Rows from block 5 of a small sound classifier, named by matrix and row number. Rows with one number within an expert belong to one neuron, the router's apart. Each number is 128 + 24 x the weight over its row's rms, rounded and kept within 0 to 255. All counts start at 0. Numbers have three digits each. After the name is the row's rms in percent of the matrix's.
After each expert's rows are labels from the 100 clips, of 14848, where the router gives the expert most weight on average: "top examples" is what is common among them. Only what is clearly more common there than usual is listed. The data: synthesized solo parts of chorales (CocoChorales).
# router: router (model.blocks.5.mlp.router.weight, 8x192), inputs 96-191
# up: expert up (model.blocks.5.mlp.up, 8x192x192), inputs 96-191
# down: expert down (model.blocks.5.mlp.down, 8x192x192, transposed), outputs 96-191

# expert 1
router.1 091:105162165115177140133103109156100154145133141109125128120136067144154133138134098150119136135109089157144159163129088136088135153087104118144134132185132119142090145077073143135143098165090127114128108108084156144108102119113135159137108098147096146123129161108166090124144097154124119089
up.0 104:149140133121113157077164130137154136163131106115127121151155124116100103121124142172112157132078101128109130126175114117113110141115109140145144112157127146123162137154097115139119167115175120131167107163123124110102128130096114131096092137110146191093116116107134092095140162138143126157
down.0 104:146097081144120102117123147123169175139117139118127117097139137123159147127141075126141117091153147104127127128145169099104163099175144136114131127146116145111165137138120174112155183110145124126154118144151177138117142142085142127131094126082138102095101135136140098120106178111122148121
up.1 061:145170119141089126128102138121065147130115158128101144180109159136131114134127157118131136108112134076085100162098118147144099089154092138095109198101138106115142107107141099107099160120179127165087126146138123149147124160115147085143101153127164117097186093134126113109158152111145136153
down.1 060:103126115124145085064133090102143169139162108116133163093126157109126103134119127114133135143139116112137132101125084113117076126075149100126131122120113093125103118122117131149130122146146112093089127118168144127086163114114068105157151144159113160130160119169155132088128109130149160107
up.2 069:163150092094092122119143164156170136157118096066101127125148148143121126095086111139156134133110111141097103092146140129138103104096091076142125121132152118098158151168145104117134152086145100156117110156158116105094147145118140095139132182137110166086135171142090135109140121123123151176
down.2 063:092103108150147138110131125046072122131133141129115123091121176107140142122147121142113122134096147100082135133142103134144136155157135144146156110121150174173117101136094132161078155143078148112099147134128158137168126168126119125132140137095145103128119109141138150111099108111131136123
up.3 060:097127057138107107097153097129132140124116132142100150159138137124169150110138136105137140083167137137100159166127123117147131097100142119122154110185121086087114118092158093109137115127167092125097119126124104149070111145132154115151132183118124163127151123107123121113120125113123123159
down.3 055:152122100117133116144117144109118107093110140096107136134097194147145090139134141102151129129125100097108114134124125152150121109136082127117117113151093120101153139129122145134125114141136131081101128144109118179075129141094118099147143137142137128141217144178112140105128109123121151171
up.4 124:093141122169143155126090128065141095134145157109108114128107131099139124136144141127118099118081154116124139114147067126127154115084136141112141125116172139133125102122129121139145155115129127171070139150145076126103095120153142121157135150134129151115097140112083103120105129111155214137
down.4 108:105120151103116146125141097158111107126116133193120103134166109134171162142168123124107123156138091187163163139133077135135143160096123135144119112143175103107145101129131123142136074112092149112106100114097080155124129135156144144116118075140130133146084141104127107160145103122134126118
up.5 126:144148124104149133125156157151143135137142137102113102101141114138153117131110119136130142144083143130126103110186122113144075120118128136173165164103066135145151150123117117146076158100182089121159157158170130112154154148090139113077106141113102154114139137075107134126106117105135157130
down.5 136:157106095167110128101109167116161143107125139089135103111131138110149095086141143174172094112113151101117119082137129080120141098153131157117128106086126183129169144142145120105119144092149107146128125151156147119152108174111139084141113144094104123092139109123107134105106173105141188144
up.6 084:120164119143111127108107155106147102154143110152130125126113160095089092128108159108142132136134135117105073083153105080175142123109153168137118132114152129110108112173142113167143147136161113147116154111150059127123132082140126141179166154143126174122149125122102114118129141119137140155
down.6 079:141123129118136143134138143127122132170137122117125131149118119156121064131117129165136104161133122076122125130116156144132097114150139151129162142086133203198129123125117182111096129149139151107164124158131158140168099155129125137122112134168113136163136115136127151126100121107143149109
top examples: viola; note D#4; note D4; note C#4

# expert 5
router.5 093:106163105113156114100125171155156140125133098125073153147139106119184140124111119176137137121102157158106134121138087086159123123090102135099165172107109128142177193114122121106088120142121160134117112132169157149073134128165116126126118149112106162118094121096143094133084108131127141123
up.0 102:113134173110145109120124148144145139132135135119112116094140138111129125125098136151142145080119129117155109131106134164106114117141104113170065145122086112091156117155130089153115165110132151094126123100125162131158137152120129121168141111111094136153133203139128131138131110115113063136
down.0 094:136093152112135119172140115156122088133095116103137160144106153112121114131173136120140110113187100135131121092139144160126143121165158103139083137130137139061173139140118154101192070158112143144142089073117126162120182128133109136144133125134128129128126130139122112116143160109144104128
up.1 080:123115125117129094135095139106135118086094146147146090125143140178098122159141127082124104074168115145130116153150147166123137105173158130116071131122139089083170107103145083112134123131146128147094119149128121180168142121100121116130157150136134119125169126157091152164116171107144119127
down.1 068:099105144108119129132080125096139120130137100146128099107148121115143102136118148162124123127122111131182145114157108141168134106125153088150172137148119118160131154107116114144101141092085103135115158172157109082156134139125118093113114101125089118107096132100155172161101149146118147155
up.2 093:135117123148131117111150147152143173148125124144140105180114164121109133118137133114132122102156092102125110146101139146107122086158128100149120145165133119095168110135092113110114152152094151085098059141118121119129118109137126116129122087125164095171154159123101103158134154161100117125
down.2 076:134142151077115135093120096152102114145127130131092141101147168079140137145147152108131106127151123137119128104188095109120124155163149135121125142099160103071123137111115130129132110133093116175085125093114123164141163125137115131122126139140104110133123105174155143098136120140134152118
up.3 163:121134155134099113142099084106119106115135142084104152137105126132139073137127121108101133145127134145156162117103112129138161158118138133114124082155132121109120134152145126137197075152116120124143125137110100135080113085159096103187113146114137149108118109118159109120147152114139118154
down.3 169:143143096147130104144141163113177137186092153099119145123128146168108089128105127144164128131144121129109105103108148164147157143153095095146120162115094167156155131142113143152133127103151137097146123133105130096123135146118121119179143140158135128129114117117114132157154115119108046131
up.4 094:148092124102123112146129136164153119120142089157111107158142113095081126160145099105082147173136100149102149101114145110094110130126108138131117110138141177102119117120103157098133081133153124132159135120118139137106151107110130124160095108129160146111123144141165161115133125107141084117
down.4 089:145168124075109110111135096115134143159102166169116144115110083076118138176162079120117153133137081106099151123099130137116120125163137137122128138100110160086089114171140159110097131107153159123114142144099128109141122103176158131146144137184109113124125106144149136097125138083151109128
up.5 133:138126152131110099149080106123120103110129120058094158136112108136140063114120126125131115137132125155155173130075117116106159142105115111128100067188125130099133147163147140121168088136113118116147101130094101127082093106140110120177114118119135137111109104131138119119151134135150130133
down.5 137:151154109161134121167158161110156131162100139119108131124128125137142068148127109150167145105140120161115115127143124153143164164137113103137121143133098154145138145122124124183142117115141164085139111130112126085133134156112126122151121116129126127130099123082108127164135130107117053143
up.6 073:097126175151125172113113130096127117113135125127160108129138125161154184125163130087115142081132118140177134174096114151155161117112138119116123093167101111099150123113118119149153121131115143128127128136118115169122104089083161132120121084126141104135097161127149103154176118147124154179
down.6 069:126138130095149145113133138155109103130121127164146137113116120091158150156154111068115123141105111129153139151163079108162114175129139124084128108159165060099147119156157137119106090168132131128145099149119089124132121116147135137099154133132116119138138158169177120147120103112158156118
top examples: trumpet; note F#5; note G#5; note D#5

# expert 3
router.3 103:101142144165131142149164069120138132157100129105118152093119170076094159149111124131152138124173143150139135090124130137089159152117148150155087110162110133127138104178151131128127143128098146145143142168101119108132133098109123141146160151092122134156093076129134149148158164108097133156
up.0 084:173156139074134108108146153158168102139093159130129116131129129113193131087115119127132127119094103121144094121122109104136115154088106112150158128148144107133134114064103070116140126131151139086169144112150107142122086141145104112129142111148133121109140135132172109149132086144139109120
down.0 078:125067108157129170150131133107122122122097132144151112140098134109109121159172148118119152127068154120130172115117154169100151158156138138104122141118106164116103131084144146130099136138112137155151131162104112099158109141126126110136073124096144122127068117132123108174096146069118172147
up.1 102:124103125114091130164126157151142169118120069069084130118160126152124108125103117118117131137111160146132170137090114107119146141118105111130177059157111128120168124135148153121140101147140091105136131122130138138119141151131135135101129155095168139105112120194184151140096208103159101118
down.1 090:111144146165132130139089094110108098141127137090137155164153135144116115152142142096119130140130132120116131152119137170137137095146093155154106121121141144162121104128124135117126137111117137154103142134112107160183089086126113133134130101158189133136158148107085148126174117148108114122
up.2 111:107140136175195154127140146139083126141124087168159126139131092119101188160111155156133124136116098155147114148144170117129099093122135109119153176130141122110129099118083126160111122160113096114134092122143140118122101110132181118143127145142084157168104147103054136137117119132111140125
down.2 111:171145142133147115118109171172104164111126119109173133146148094129173121115103145174131107113138071121114087119151144128172099115167093136140125129161111098140148163121088094144145138137137109122114132119142119131106151152120097114086117117152118149132147162145120111134121141146083127139
up.3 116:156122097119115130134151140169146167114114152140128147170137101085081093140129098121121139133132078131086186117104120141103144107160126152141112126156141155079124133163144146113104096114122123153140134167077116149129106102145129091133100101129137158100139123097112127138143146078132100137
down.3 129:150155101124126152098114135145119141136118166146109149150099142159108146166172156150146148152146080127093134086139130119090134136160131183115111123100096183089133102144142143110111141141126089168102140144123113152097106120139135121119094138101132127121123118138106107109114157075085109165
up.4 058:136142125131179120115136170129130140090080121151127152128130125102166148123132153096152131085111108156135150171093131093177115127127138126100119139132143120128113142081141088088118091145163084115151100142112122129149123151172137138086081105154153139104164131114118077131102143129169134141
down.4 052:096124139159130140158115126127091136114129159142138153102096126123136113124163082060162106139111119120159151119118126193153131127155112126131104134098179102122112153108129131114146106113140137134138165122136107124125085094096148081132137114126107123160147149169135123155130120117149114090
up.5 128:105123123110140125112108127086117107149116171182089165095114156140146142136181080103147146119106146146136143133126135141135135108111145166072137089138115114078123157114183109085143134093110139135131109143139080137121132115122162115134161154097133114063109130139123122134128148099109135166
down.5 137:105140148103133170138162127111122089142144121122141077094137124139135137147146110196107136175116125137153136034138113121123130151109124136134139127021144179130109145154127136146121096139131166112132126124124123102173140135165139147119112133122090143146096082078161152138114115120135134149
up.6 129:146154129137127135103099132123137151139148159121115149140114129116131083127121128138115127126079128086129135118089104098100125155146145160074130152142175144136083105137086093127089122134124106163126162133089128148124108132171117110122124107137170126103167131146118085097120078113130154101
down.6 130:115132137085124146106123095080086113120126154131114118079105164103124140154167161131111119131111129127138137141164105156133115156119171191105117084122121161092123115131154133112112147100129133121126120120135124138145142110075155115107154149130154126090141093124152116081145131092155150172
top examples: tuba; note D#4; note D4; note A3

# expert 6
router.6 100:119133129168090160109122143158161115108133102104076172186130154142173146156103143090115127090109160120149118127133142140123148114102136111143124160161077151097113166134132098122148123142139063135144132122105116160102086114124154087158142165131108112151136161136131084147089107142138142146
up.0 088:081141098096145130123107174102115136141123118142156097117160119168119105071107074092108088105146140161119122140111122146155132147114105087094112094164141102117164125134130092170153141130161119107145127069164108097070170112086136133146143155122092135103150140150163188125114136161122125136
down.0 082:120106139121113116126115122101129124156157099141165121124110151168095135105108164171108122140075132112131129121159130097104160174104126170101110109120108117138141166169077147084150135108093130123104140139149136124106170122065141158108133114103128134183130155125178126129073124129100132133
up.1 080:165151145095098138128094112119149134119135117146135112168106103092101123093115109123112168127100151124088161185122144112105146121151104116128141098159097127096117111105157128133151125116189098090146108155158143129124144181079121137094169123099123141125138160097113073133129097093101171147
down.1 073:139114079166187157169101145127110119108160139124143149112071152110103166110141191132135120145132119113137124149116125130128104148111171111120133105117101136138116080102140117101120134127123086135113159131132133103146120142112155123108101092109099071137151134121167156123094125131131149097
up.2 087:122131155142101113161145100085111135108121101072140145155089137103115137147150124160134105099104103147112141149100141125074114123114086169116123147142135137093125163106131126140182115160155138203123143153085111121127173136136117144115107131124141136156113091114122109181146135134096132160
down.2 081:150150085108132105072149056100109163131121132176137180124147123107119153128147151136116152128106168099155119147141148122096119104151108096135113149171176117129117142097124129114126175130150134155090133161123161118057165168156124126095145160113150153141115118143125148114158121110099106105
up.3 085:124106157121136183172108114078141113151115114203111141096118194107151131168160145109101166124155126150146102124174083103133104087084170081125134111121155148110157103130121126134128103138131155116114146118134090134120105106075136136182154155093135137126151114141094123132151140150110086155
down.3 072:131122171144120099103080130116141160095176129081168081137138105130145115125128121171164096107105123143147150127160133115111121155171134142102156093155128146091118125128132087115112131088106097121111102109133094144148125137152140149125123132126134153183095112172128096139091144114102112139
up.4 077:142087178086127114125136103143144157119084135132159118106107161113082109155131092097114105156111101155098186151124154109126104101147166124113121091122131102113094107128129136132103093107175127157156123147132131136151157173076125152094125098161123155109164116091116090095172197138141114178
down.4 066:148135102123156154142121139151156124109104122125094120129132125074133138151111117096145142137133092131123123152155131123120127147145125114103117139134107099088127110125082149125111109144146114100170124167090134110132114130129155137095096144119119082116132162088167139130152145114145139089
up.5 076:160085156100144120121105128093077127100114133181170102123103180106122130168149098140116125122107100143119157111160151124153136144127147143113119097114124099103128098147138109138100107108141147139135116150143096129161092133142145126166133095144149171129090098110142130101169202133176132132
down.5 067:118129086144171129076111107142123133103144129132098138109157090085124164196140118114158138096101109114186119165113086136105110113094127162106136145123120108082114175120129120106073171170094169169152129152122128128166120094141080114112083100109087111086148153127137121133135096110128139143
up.6 063:174145101162121094120133135137107108108085131119135118131133070124062188147157105137145133171111102164100193128095130116114130129141113116131123119104155114129118135097144138130123123122158163167170082147137106131102099196141181124097143115131151113106116100124115126145133126118146124113
down.6 061:159141127162161116126134090095081103107105126119169157160123125147099128174136127126131171149106105081122134113127087170127102140097134135146123133120139138098121101091098121121112150174131083115157167112122096131105138117150104112109113157135131129125190116092091145086109120117164118121
top examples: oboe; note A#4; note G#4

# expert 7
router.7 112:129124124109118114075139087114136157130102179126098170137093107160100160127132162133149152067141096096165137154137148164114100133145127158110141145102122129121105099098128087149131135096127133119129148138101157140186102132107144080121131136162120132113149150115107125133128079150121081097
up.0 079:128091119134139137110109155110131116138152132124130136102121114099140117105134132115125135137100148129148171148177114080121119112080156122108134109124149120100123086113127108128142111141122108152124157108145082129111093100129139142135144155115133164079115121092108073090097138125119160196
down.0 072:132124132130139115129111140197094108139164116101130131102131163120131120139114142136116111178107170128154142129133106083119102134039142117101111080173146099113104144142135144122165120120128083149136097080135114129097180085141127103123125128096132151086118136117135123117130115113136117178
up.1 094:142131114120101152118147128102132117151130139161100147082132174118127122108142124140149155107086185163112141117150122091141122161070135129128129137116161122113100133133181133113147123126165124142083115112166107092126137109123113114152168148137103149087094081136139154146099110131132136149
down.1 092:141127151132103150133117128110123095111110089110141091132158156111137134119100171111088146214105120135137149106115091089106120147093101113150125085122123086167125206121131151097142102161149083138108133123125150109112125127119113147095113128123123125119082136142146122130088154097171130084
up.2 087:139094123103162158151125163135155127107103097108166138111126039150132094136146116107113120098163088144154142140155134123135151140116163120138110146133100075122132120083118163114130140117139115107100130093143120111125119135108119150104146174136104118150108122114144157116121151108105119110
down.2 082:089128146106115113157143147059166158117141095132134108110132166138078152144082139141115125125079170102100102123129153159149087117176105126112155128101148140172115135118132098107135181118132126127138116113167132118152126109117123123156140148141138115140155144127114133118122113177136151102
up.3 086:065108124177108143153137121125101118125119128134119137086135155141146140105159112072110133115186119114151111125134137141112132090065113125092159115145130110111136135113153134114164137129120130127125120126127079161114152083141137120189138158146156142113113145142129107121137136178152124165
down.3 080:116128125105138114107165145120133146162114135113118155106107118111157109155117093136138103148152126132091123081137107134118134146138156141163130102143109117146130138119108163148150102184163123102143115120106131067075146142120114153091122121119109135142112106141111112119123117143090099165
up.4 064:096103115149107097139130138112113113128147126161119129078147150138148128103139129147130150100096141175126145160159122114098147101083101110160119122134123092082153102117187148103158148121123128130140129099126108107119169135162086139151134117106128150087100150096163074119116125135144130145
down.4 062:161148152131122144161142166138082109154100116117181129099142145140166114178098116156086089174158100089137124104169078077138137108111153103124112161101145100158137112139115143146157060157180112119129122127132137127151118122145124132123129153133136096118116106127118134148130145110124078151
up.5 064:101129102110116144135139146129141162078137122170155089080143128108150146103145127115158113113117085128155136119114106084128106114094115113134114147156126091082176136121151127109121105116163139144178121131122148076115107134124161126104085121118099144094155184111109143121139143117086179169
down.5 065:184133133150150147131143166146149123127150141133142108098064122150181105115139120114137094168113122076156158113171127109113106105090189123083115090114137102086105107138137210081122154114125163123120121134137114123095158117117115112122116122098156090067109145155130108143120157126117119157
up.6 116:108111133118149147106135173107129141094108135097111132134146103139074109105127165108110125087132079149153131164171108132118114181160156130164117131133102104103134117121140121127143146083109143086097157134129125125116098154111117119110121142138111148145123144127130158140128141129144093109
down.6 133:088085135101120111089104124110147187097099103137147090104153138123073143153113125137121143121120106117074126152096162107169111133179120136133165106142148112119121141123115141088122144092155137146122151102170136128116129156113099104147095161148141119157132092127130143106127144114123129097
top examples: horn

# expert 0
router.0 092:094111130133092133176107138060102121087065135150171108113151127157122107135158141036121117165157105136139096118115157150164106099159184114120123120094117132134124149089142126111163143105171124124135132115114138089157176133143134120132167125143119060111130128119149128124126154103141137148
up.0 057:133177130150115097133126094133144124181169174165057153116085145108154131109106094144150145119099147100128142157125147095093115117083091158086124106136121127131124132139148125107124132148114132094161086133077116139121095124132137128132099113142133161144134093116158142122160113162148180121
down.0 048:123167144109127111089142116134135143155133141104157116116125142114116083140107085200171113122145141139098132129128109126132158153102103116109112095154119135118113158146098115100120145133118093108184087157132146079098135136111107134112126128100087136164144148136124122153161125160136161138
up.1 104:129150156140098101129163121113170138126151143204127131138116114097149116134114104147108151155125140099122153144092171130141128181127114192078138126131102138159130128109099129131139102162100115078189111141104119103143114123135146144105086086142114135141125106090128154133141144122121166101
down.1 099:131094121121175150179115141083113101094072154070142150088071134128136125140149139098119114167150119120168086133121140168165077100154147117135110144076132125132115138101132200163138122108123146133106147107145124148164145138118121118143158135141157110115128131157123129155140138105103133147
up.2 149:116128154132116163102170110128116133164130140169146139105197132115106168119087163207169112109132114153129110072146128137123115134130119126175141143088131128144132098154116080123108124111095127140067136152140138093148116156135171131146139175127063117136107110122104139137098148115137112122
down.2 179:139136129113141138092133137199132140148165117148113129177153104089142143121133133178157139096124104155118166118118127104094108165103127142110092163183138111097132098154099083102129089148092139145137111130122135121096130125176120167099096088103126155147112123129128096112130113137113112121
up.3 094:130134142119160167121116105160123136119161162127157147111136160099115124081104140153131116126182150140106127113164154098147135156142122155173088128125151131166186146153150128110119117114110116153160115104107165117125124126112112135146116153135110138146126105097168150086164098153149149101
down.3 089:140114116079142152149146157097167126128126099122128102120106095088120132157119100146109144173058111112121157138092125112092121159104102097103136108131118168134089097098071151134081145132182084106165135160134156086141114161110163122109116127106103160129115120134133141127123109111143142092
up.4 122:150128142103198118117113127144115138117135128103165118131142118126170121105116163165156064120141103148157109144149149117139116180095146140175081143127141119135144151125096107118109079178097124110130126146134107134149117173169130150076108116158087120146116128101129106156145123155142128122
down.4 127:127109158103142169156141172128169107089124094130132085123115099105083110156130133092120143143101088106100153127145135122104101143138143108117108124137136139136122087155073143119087111113148121152147144179121127093156117109141137177113084100076102149159095117114157126117103153105112132154
up.5 071:131151111120120125101158107125157166118156157105119114118163138094181146078089068191138147096146133103120135121127173084120122150099113161163116118145107111157124140129103084118124168131128125105128111128103105133118136168089102136118109137136096153138140115096144144131135133154117195117
down.5 060:132155166153148137071140092146139143164152129102121136136101106113154118104138136172143098041109134102155174146135149121094118143124082148083120073135129176146146151108138090124108132113102122130129137147101179114109062143131122132080082120123170137172127132118138086139136122112127143102
up.6 107:101112162128114147135117151101101125099090107120128088123111142103159097118113145076107101112121094115126131171119103110154111130117137162131123113131128106131125090089138129105143104164144108124160148173110103096120105151136168143127105151105140138086100123076150144121125175133115123171
down.6 111:152092145104162122132161153112115115095117099085097080110107123086116101166118134074137140179089135120157096146134099089143063142140096152111123114124134134158117118124108172133094105158126152145167140116125119116163150130115126132114082121131146169130108098105135091132128095122094136148
top examples: violin; note G#4; note B4; note F#4

# expert 4
router.4 096:120135113149137150107147161136156146144154152143100107100117140074087092087093120123150120143128152109080159144085126109097133112115108153093137133156115119081098121120108146122096141150125103116111134139108163139095162118127143124149132131131145166145184138160133106110127138111125147123
up.0 062:134120131123119161067128127153102134143147111130107136195162100133131183126136103144118129116145117136155133131149082091143103119091113123161139115141146093151089114104129062117139131124116117101120111130109063170115103158105126108103133122142133120127118113137150119155117133158136145122
down.0 056:165136124145147098143125120120131128166122143120087162104104097125074117159092119137143188095109139105112092142111135123112122110165102134128149137114120112151110167152139106124162133100110165133096143129119170153106100127124137133144175136100120185135180140140105136056138102082104083146
up.1 143:123087123165142099117121165074111127123116131113106158100130190156128123098140147119140128068121149100139119170140136126098098095116094091122133120138107125064165114118130138160120160141140142083083103090137145149132132165092140126155145117125155163135183128144113095174154156155105128156
down.1 155:138135150140160166134156133112123104107124138147180085112166120142099098130153104115092077155125125078121111115133104121132089124144155108115120126117175175119099128132124160164090088141083168161156114154082123191151135122094137150184137142117141100134124099150132120179130132121138143110
up.2 099:126136165148142096105128150111086117132124097135125131126124143125136159128126121103117160109137098086128105166099118118121112117120121141114154096144114080118141103092125079138113164144119154131127139090102115150099117135064145160125128142126156117137135156145132125125160153148132145156
down.2 095:135131143164114168128169131093144125100138162170141142096163121126091139142171117091125097107141167128122112140159121103111119110114174106144106168128145130080132110135113152174118104129086132117100097120114109150142098139145165134169155149100101094165137119138110151167121132137141180135
up.3 068:160130144157157137103147148148157146122125139158092139162127135152175137087124142161122095105125134153125119155174131126141172112111099124157115169139137086126118114087098088090144104145117090123103115129156083130137080126113123116149144127165108112143112138123115123161095127153151157088
down.3 065:109121119090141118145109100135155145131110111125103116124118100076095105146125116139111153152128163128134144117103142110069160076127126154122118095117117094107127119158128128114180114112163105156111149171116158108112160110147096142119142114132124133054158084096162152090159145095119115115
up.4 139:119169151091136145128155099139143126106124128109118099098127147099160151145135111129120128133192076131128128113132125160138159128156100121119135148082088130144175172115162139167116128093098124133121140156111152096118126113120166130131114138148082107133114178110154182158138153161114088139
down.4 129:141139088117106155133115178156151149118151094146139100169128100116087123117117139133103145191124111161091169098135123070084150125104123129120151105129130176121146110160119169113113115125162070152149135138141128094076121113149148143118105138098139152104127126124121136117116133086123125142
up.5 088:132119126128127165133120107103118118113110119124109141144122138149127161109117145077128156118169136150149163147148154157135119103133116113100151082111164090152121154090165113135135152100150078108110141131094153164099111137068074122142183136136133103163109138113163136165107142148160149124
down.5 077:156169154156137148129130179138098127108127145116166133147120114121165104173158164098164130155117124167148118106116117129117120140137118127136118124090094117137124122145140099128121072139104122105118127086088132088156140106142125145104145101106101132118134102118109124139131107133150120157
up.6 109:127114125115131149118123161122135142146121148143151154140123075130097141129136114068124134120115105128146149151103131117098135095136158123109187123130143122093123132097117113133098181138080161134101106133073100147127107128095158162132155138109105129098117153132140108159157136095121124137
down.6 113:129120142145118145133159141099104156120116127156160145085145105151115134111149117127142107147130139071150088133127135112148112098155150109105140115107144140125135152147143123175122121119116177146164103144115133184201133164125133143134118148103112096126094083156118114147105132101135177130
top examples: flute; note A4; note B4; note A#4

# expert 2
router.2 112:163152121143119105110096116178126114135165117132151080147125184102110094105125109129157110140106102182091109102091117130172111165139107124176122131148161123135121083126171109133125114135152095133151118101157104130161166155173102091119068111119161160124132124150123124123121119104162132102
up.0 102:125137101130104125136115126112167152115127157152140093105127153096117119087122113095144113117158140174125117118122150100146077076128150131078127138107150135132137100100132078121111109090180109148123142135128158098107127124148147118176136118135156138104196117083108148080097116121157133191
down.0 098:139141156114135142123074146156114150159156103089149117157122116148170144120098161141143118112106114096123121148117107122140096173171101129121143107179137139152101183108068107123139162143098108128119169123130151084107145140145110123052115110135158153172095137125126132106136091140072084112
up.1 086:115106108108164123125138131071153141120097145165085141109099093117090118174149133127127161112105130110166185143129119107082134158167155125091165116120121148116141106084091159167103125117098150137141156154114134094139107156128167137134142127116147135127105098126111116128108153091137122134
down.1 081:129132108115154073104128122146142165166125133103131150131140135144138164133130128134142148078146108137116131145134192147115135127138139131135129184093093123095136079116102108109075157126130095115112141112115149111143120107115142166137116109153113134181159124107101120107144141172129087134
up.2 085:101140077153122111096111140086130186134134153100100128122117083127133142133121175074159124088116132126138154211115156133096152083104128121130142122137131142098113097112159130119142120113128112151124137177125105103134127146158115144148123122129130139125130126121122132141145117129131131133
down.2 082:113141119122133129123133114129096104137147108140172122137164129149124097152120084166063109176122109085091127088102119125131121157137114086152115114102127137170145177160125137166144083127155148112105141123133134164146168118144109122155141132145138134173118096144137147155095137111157108105
up.3 105:128103120165146115162099142090122106116077132063169098124146112168128115161161134066106104145117084108176091154157112164152123107151149094130110126103117138146116095085129159149130125127164127171093134127123104160151119115133141130128150114150172082135145135083122145148167128123151153141
down.3 113:088148148080121155157097121118136126091089133149159106115153109141136162128126111071082142138151125157154114102134141121179118114140190090116166131111154080126117139136153119147145118109123092157094168126156086147128135108155162173135176161140112125135105118139136130112107132126139138124
up.4 132:130123159132149139113144148139125148102122099126095106145119172111113121095148111127130131125171102115104135143153147172164117119131094113122132126183116108139169125114121101151119077154144126091107089091104144131132139128127115113135122124175176144155138167106124144163139162122155102149
down.4 147:125135135123108152123174149122158134118117102126119104110103132136105105127119069178121140182108088120123126113135157137150129127138116130123188128137116151170129065139105148139109123102171126071134159145115139109148149142116192154178083162172087118136117099156157150101092085133186108111
up.5 088:144141115156118124130118154118129150122115140104075159105133126097133134184158138111126142108129131162135144120132131108062162109077112112118122130138127131118127164127191166083140113120101168153102074127102123086111101126147141162175120146122122102123126143096156114141144122158121140132
down.5 073:149147132111139180133141147122149127153146125134143121134173090165124105186108084187118118143108145086108093110123096096119134131119126165158153112075150194172116105140122128161101146138152129141156118131149143139148131142107146138136088159148118113134118094126106136105090109093149139112
up.6 126:144137119108057069117140118134170107128099172146145116142092099106135106134111146106141134138107096166122125135103099134134076141140146081134127100122146147148056065119109137118152094099173110139146147150141111105113119154143111078136095094147165126104151138128122125122115113091180110117
down.6 125:115137188176128151130113169104099136112175120131150103100114124124155125127134142121121117146060138124146141143129096108120124171093155140092103069125175136128122152124119115123112146136111095133113122133147110144135093119098129105101149139085134142121117125129110083121116129094154166139
top examples: saxophone; note D#4; note F#4; note D4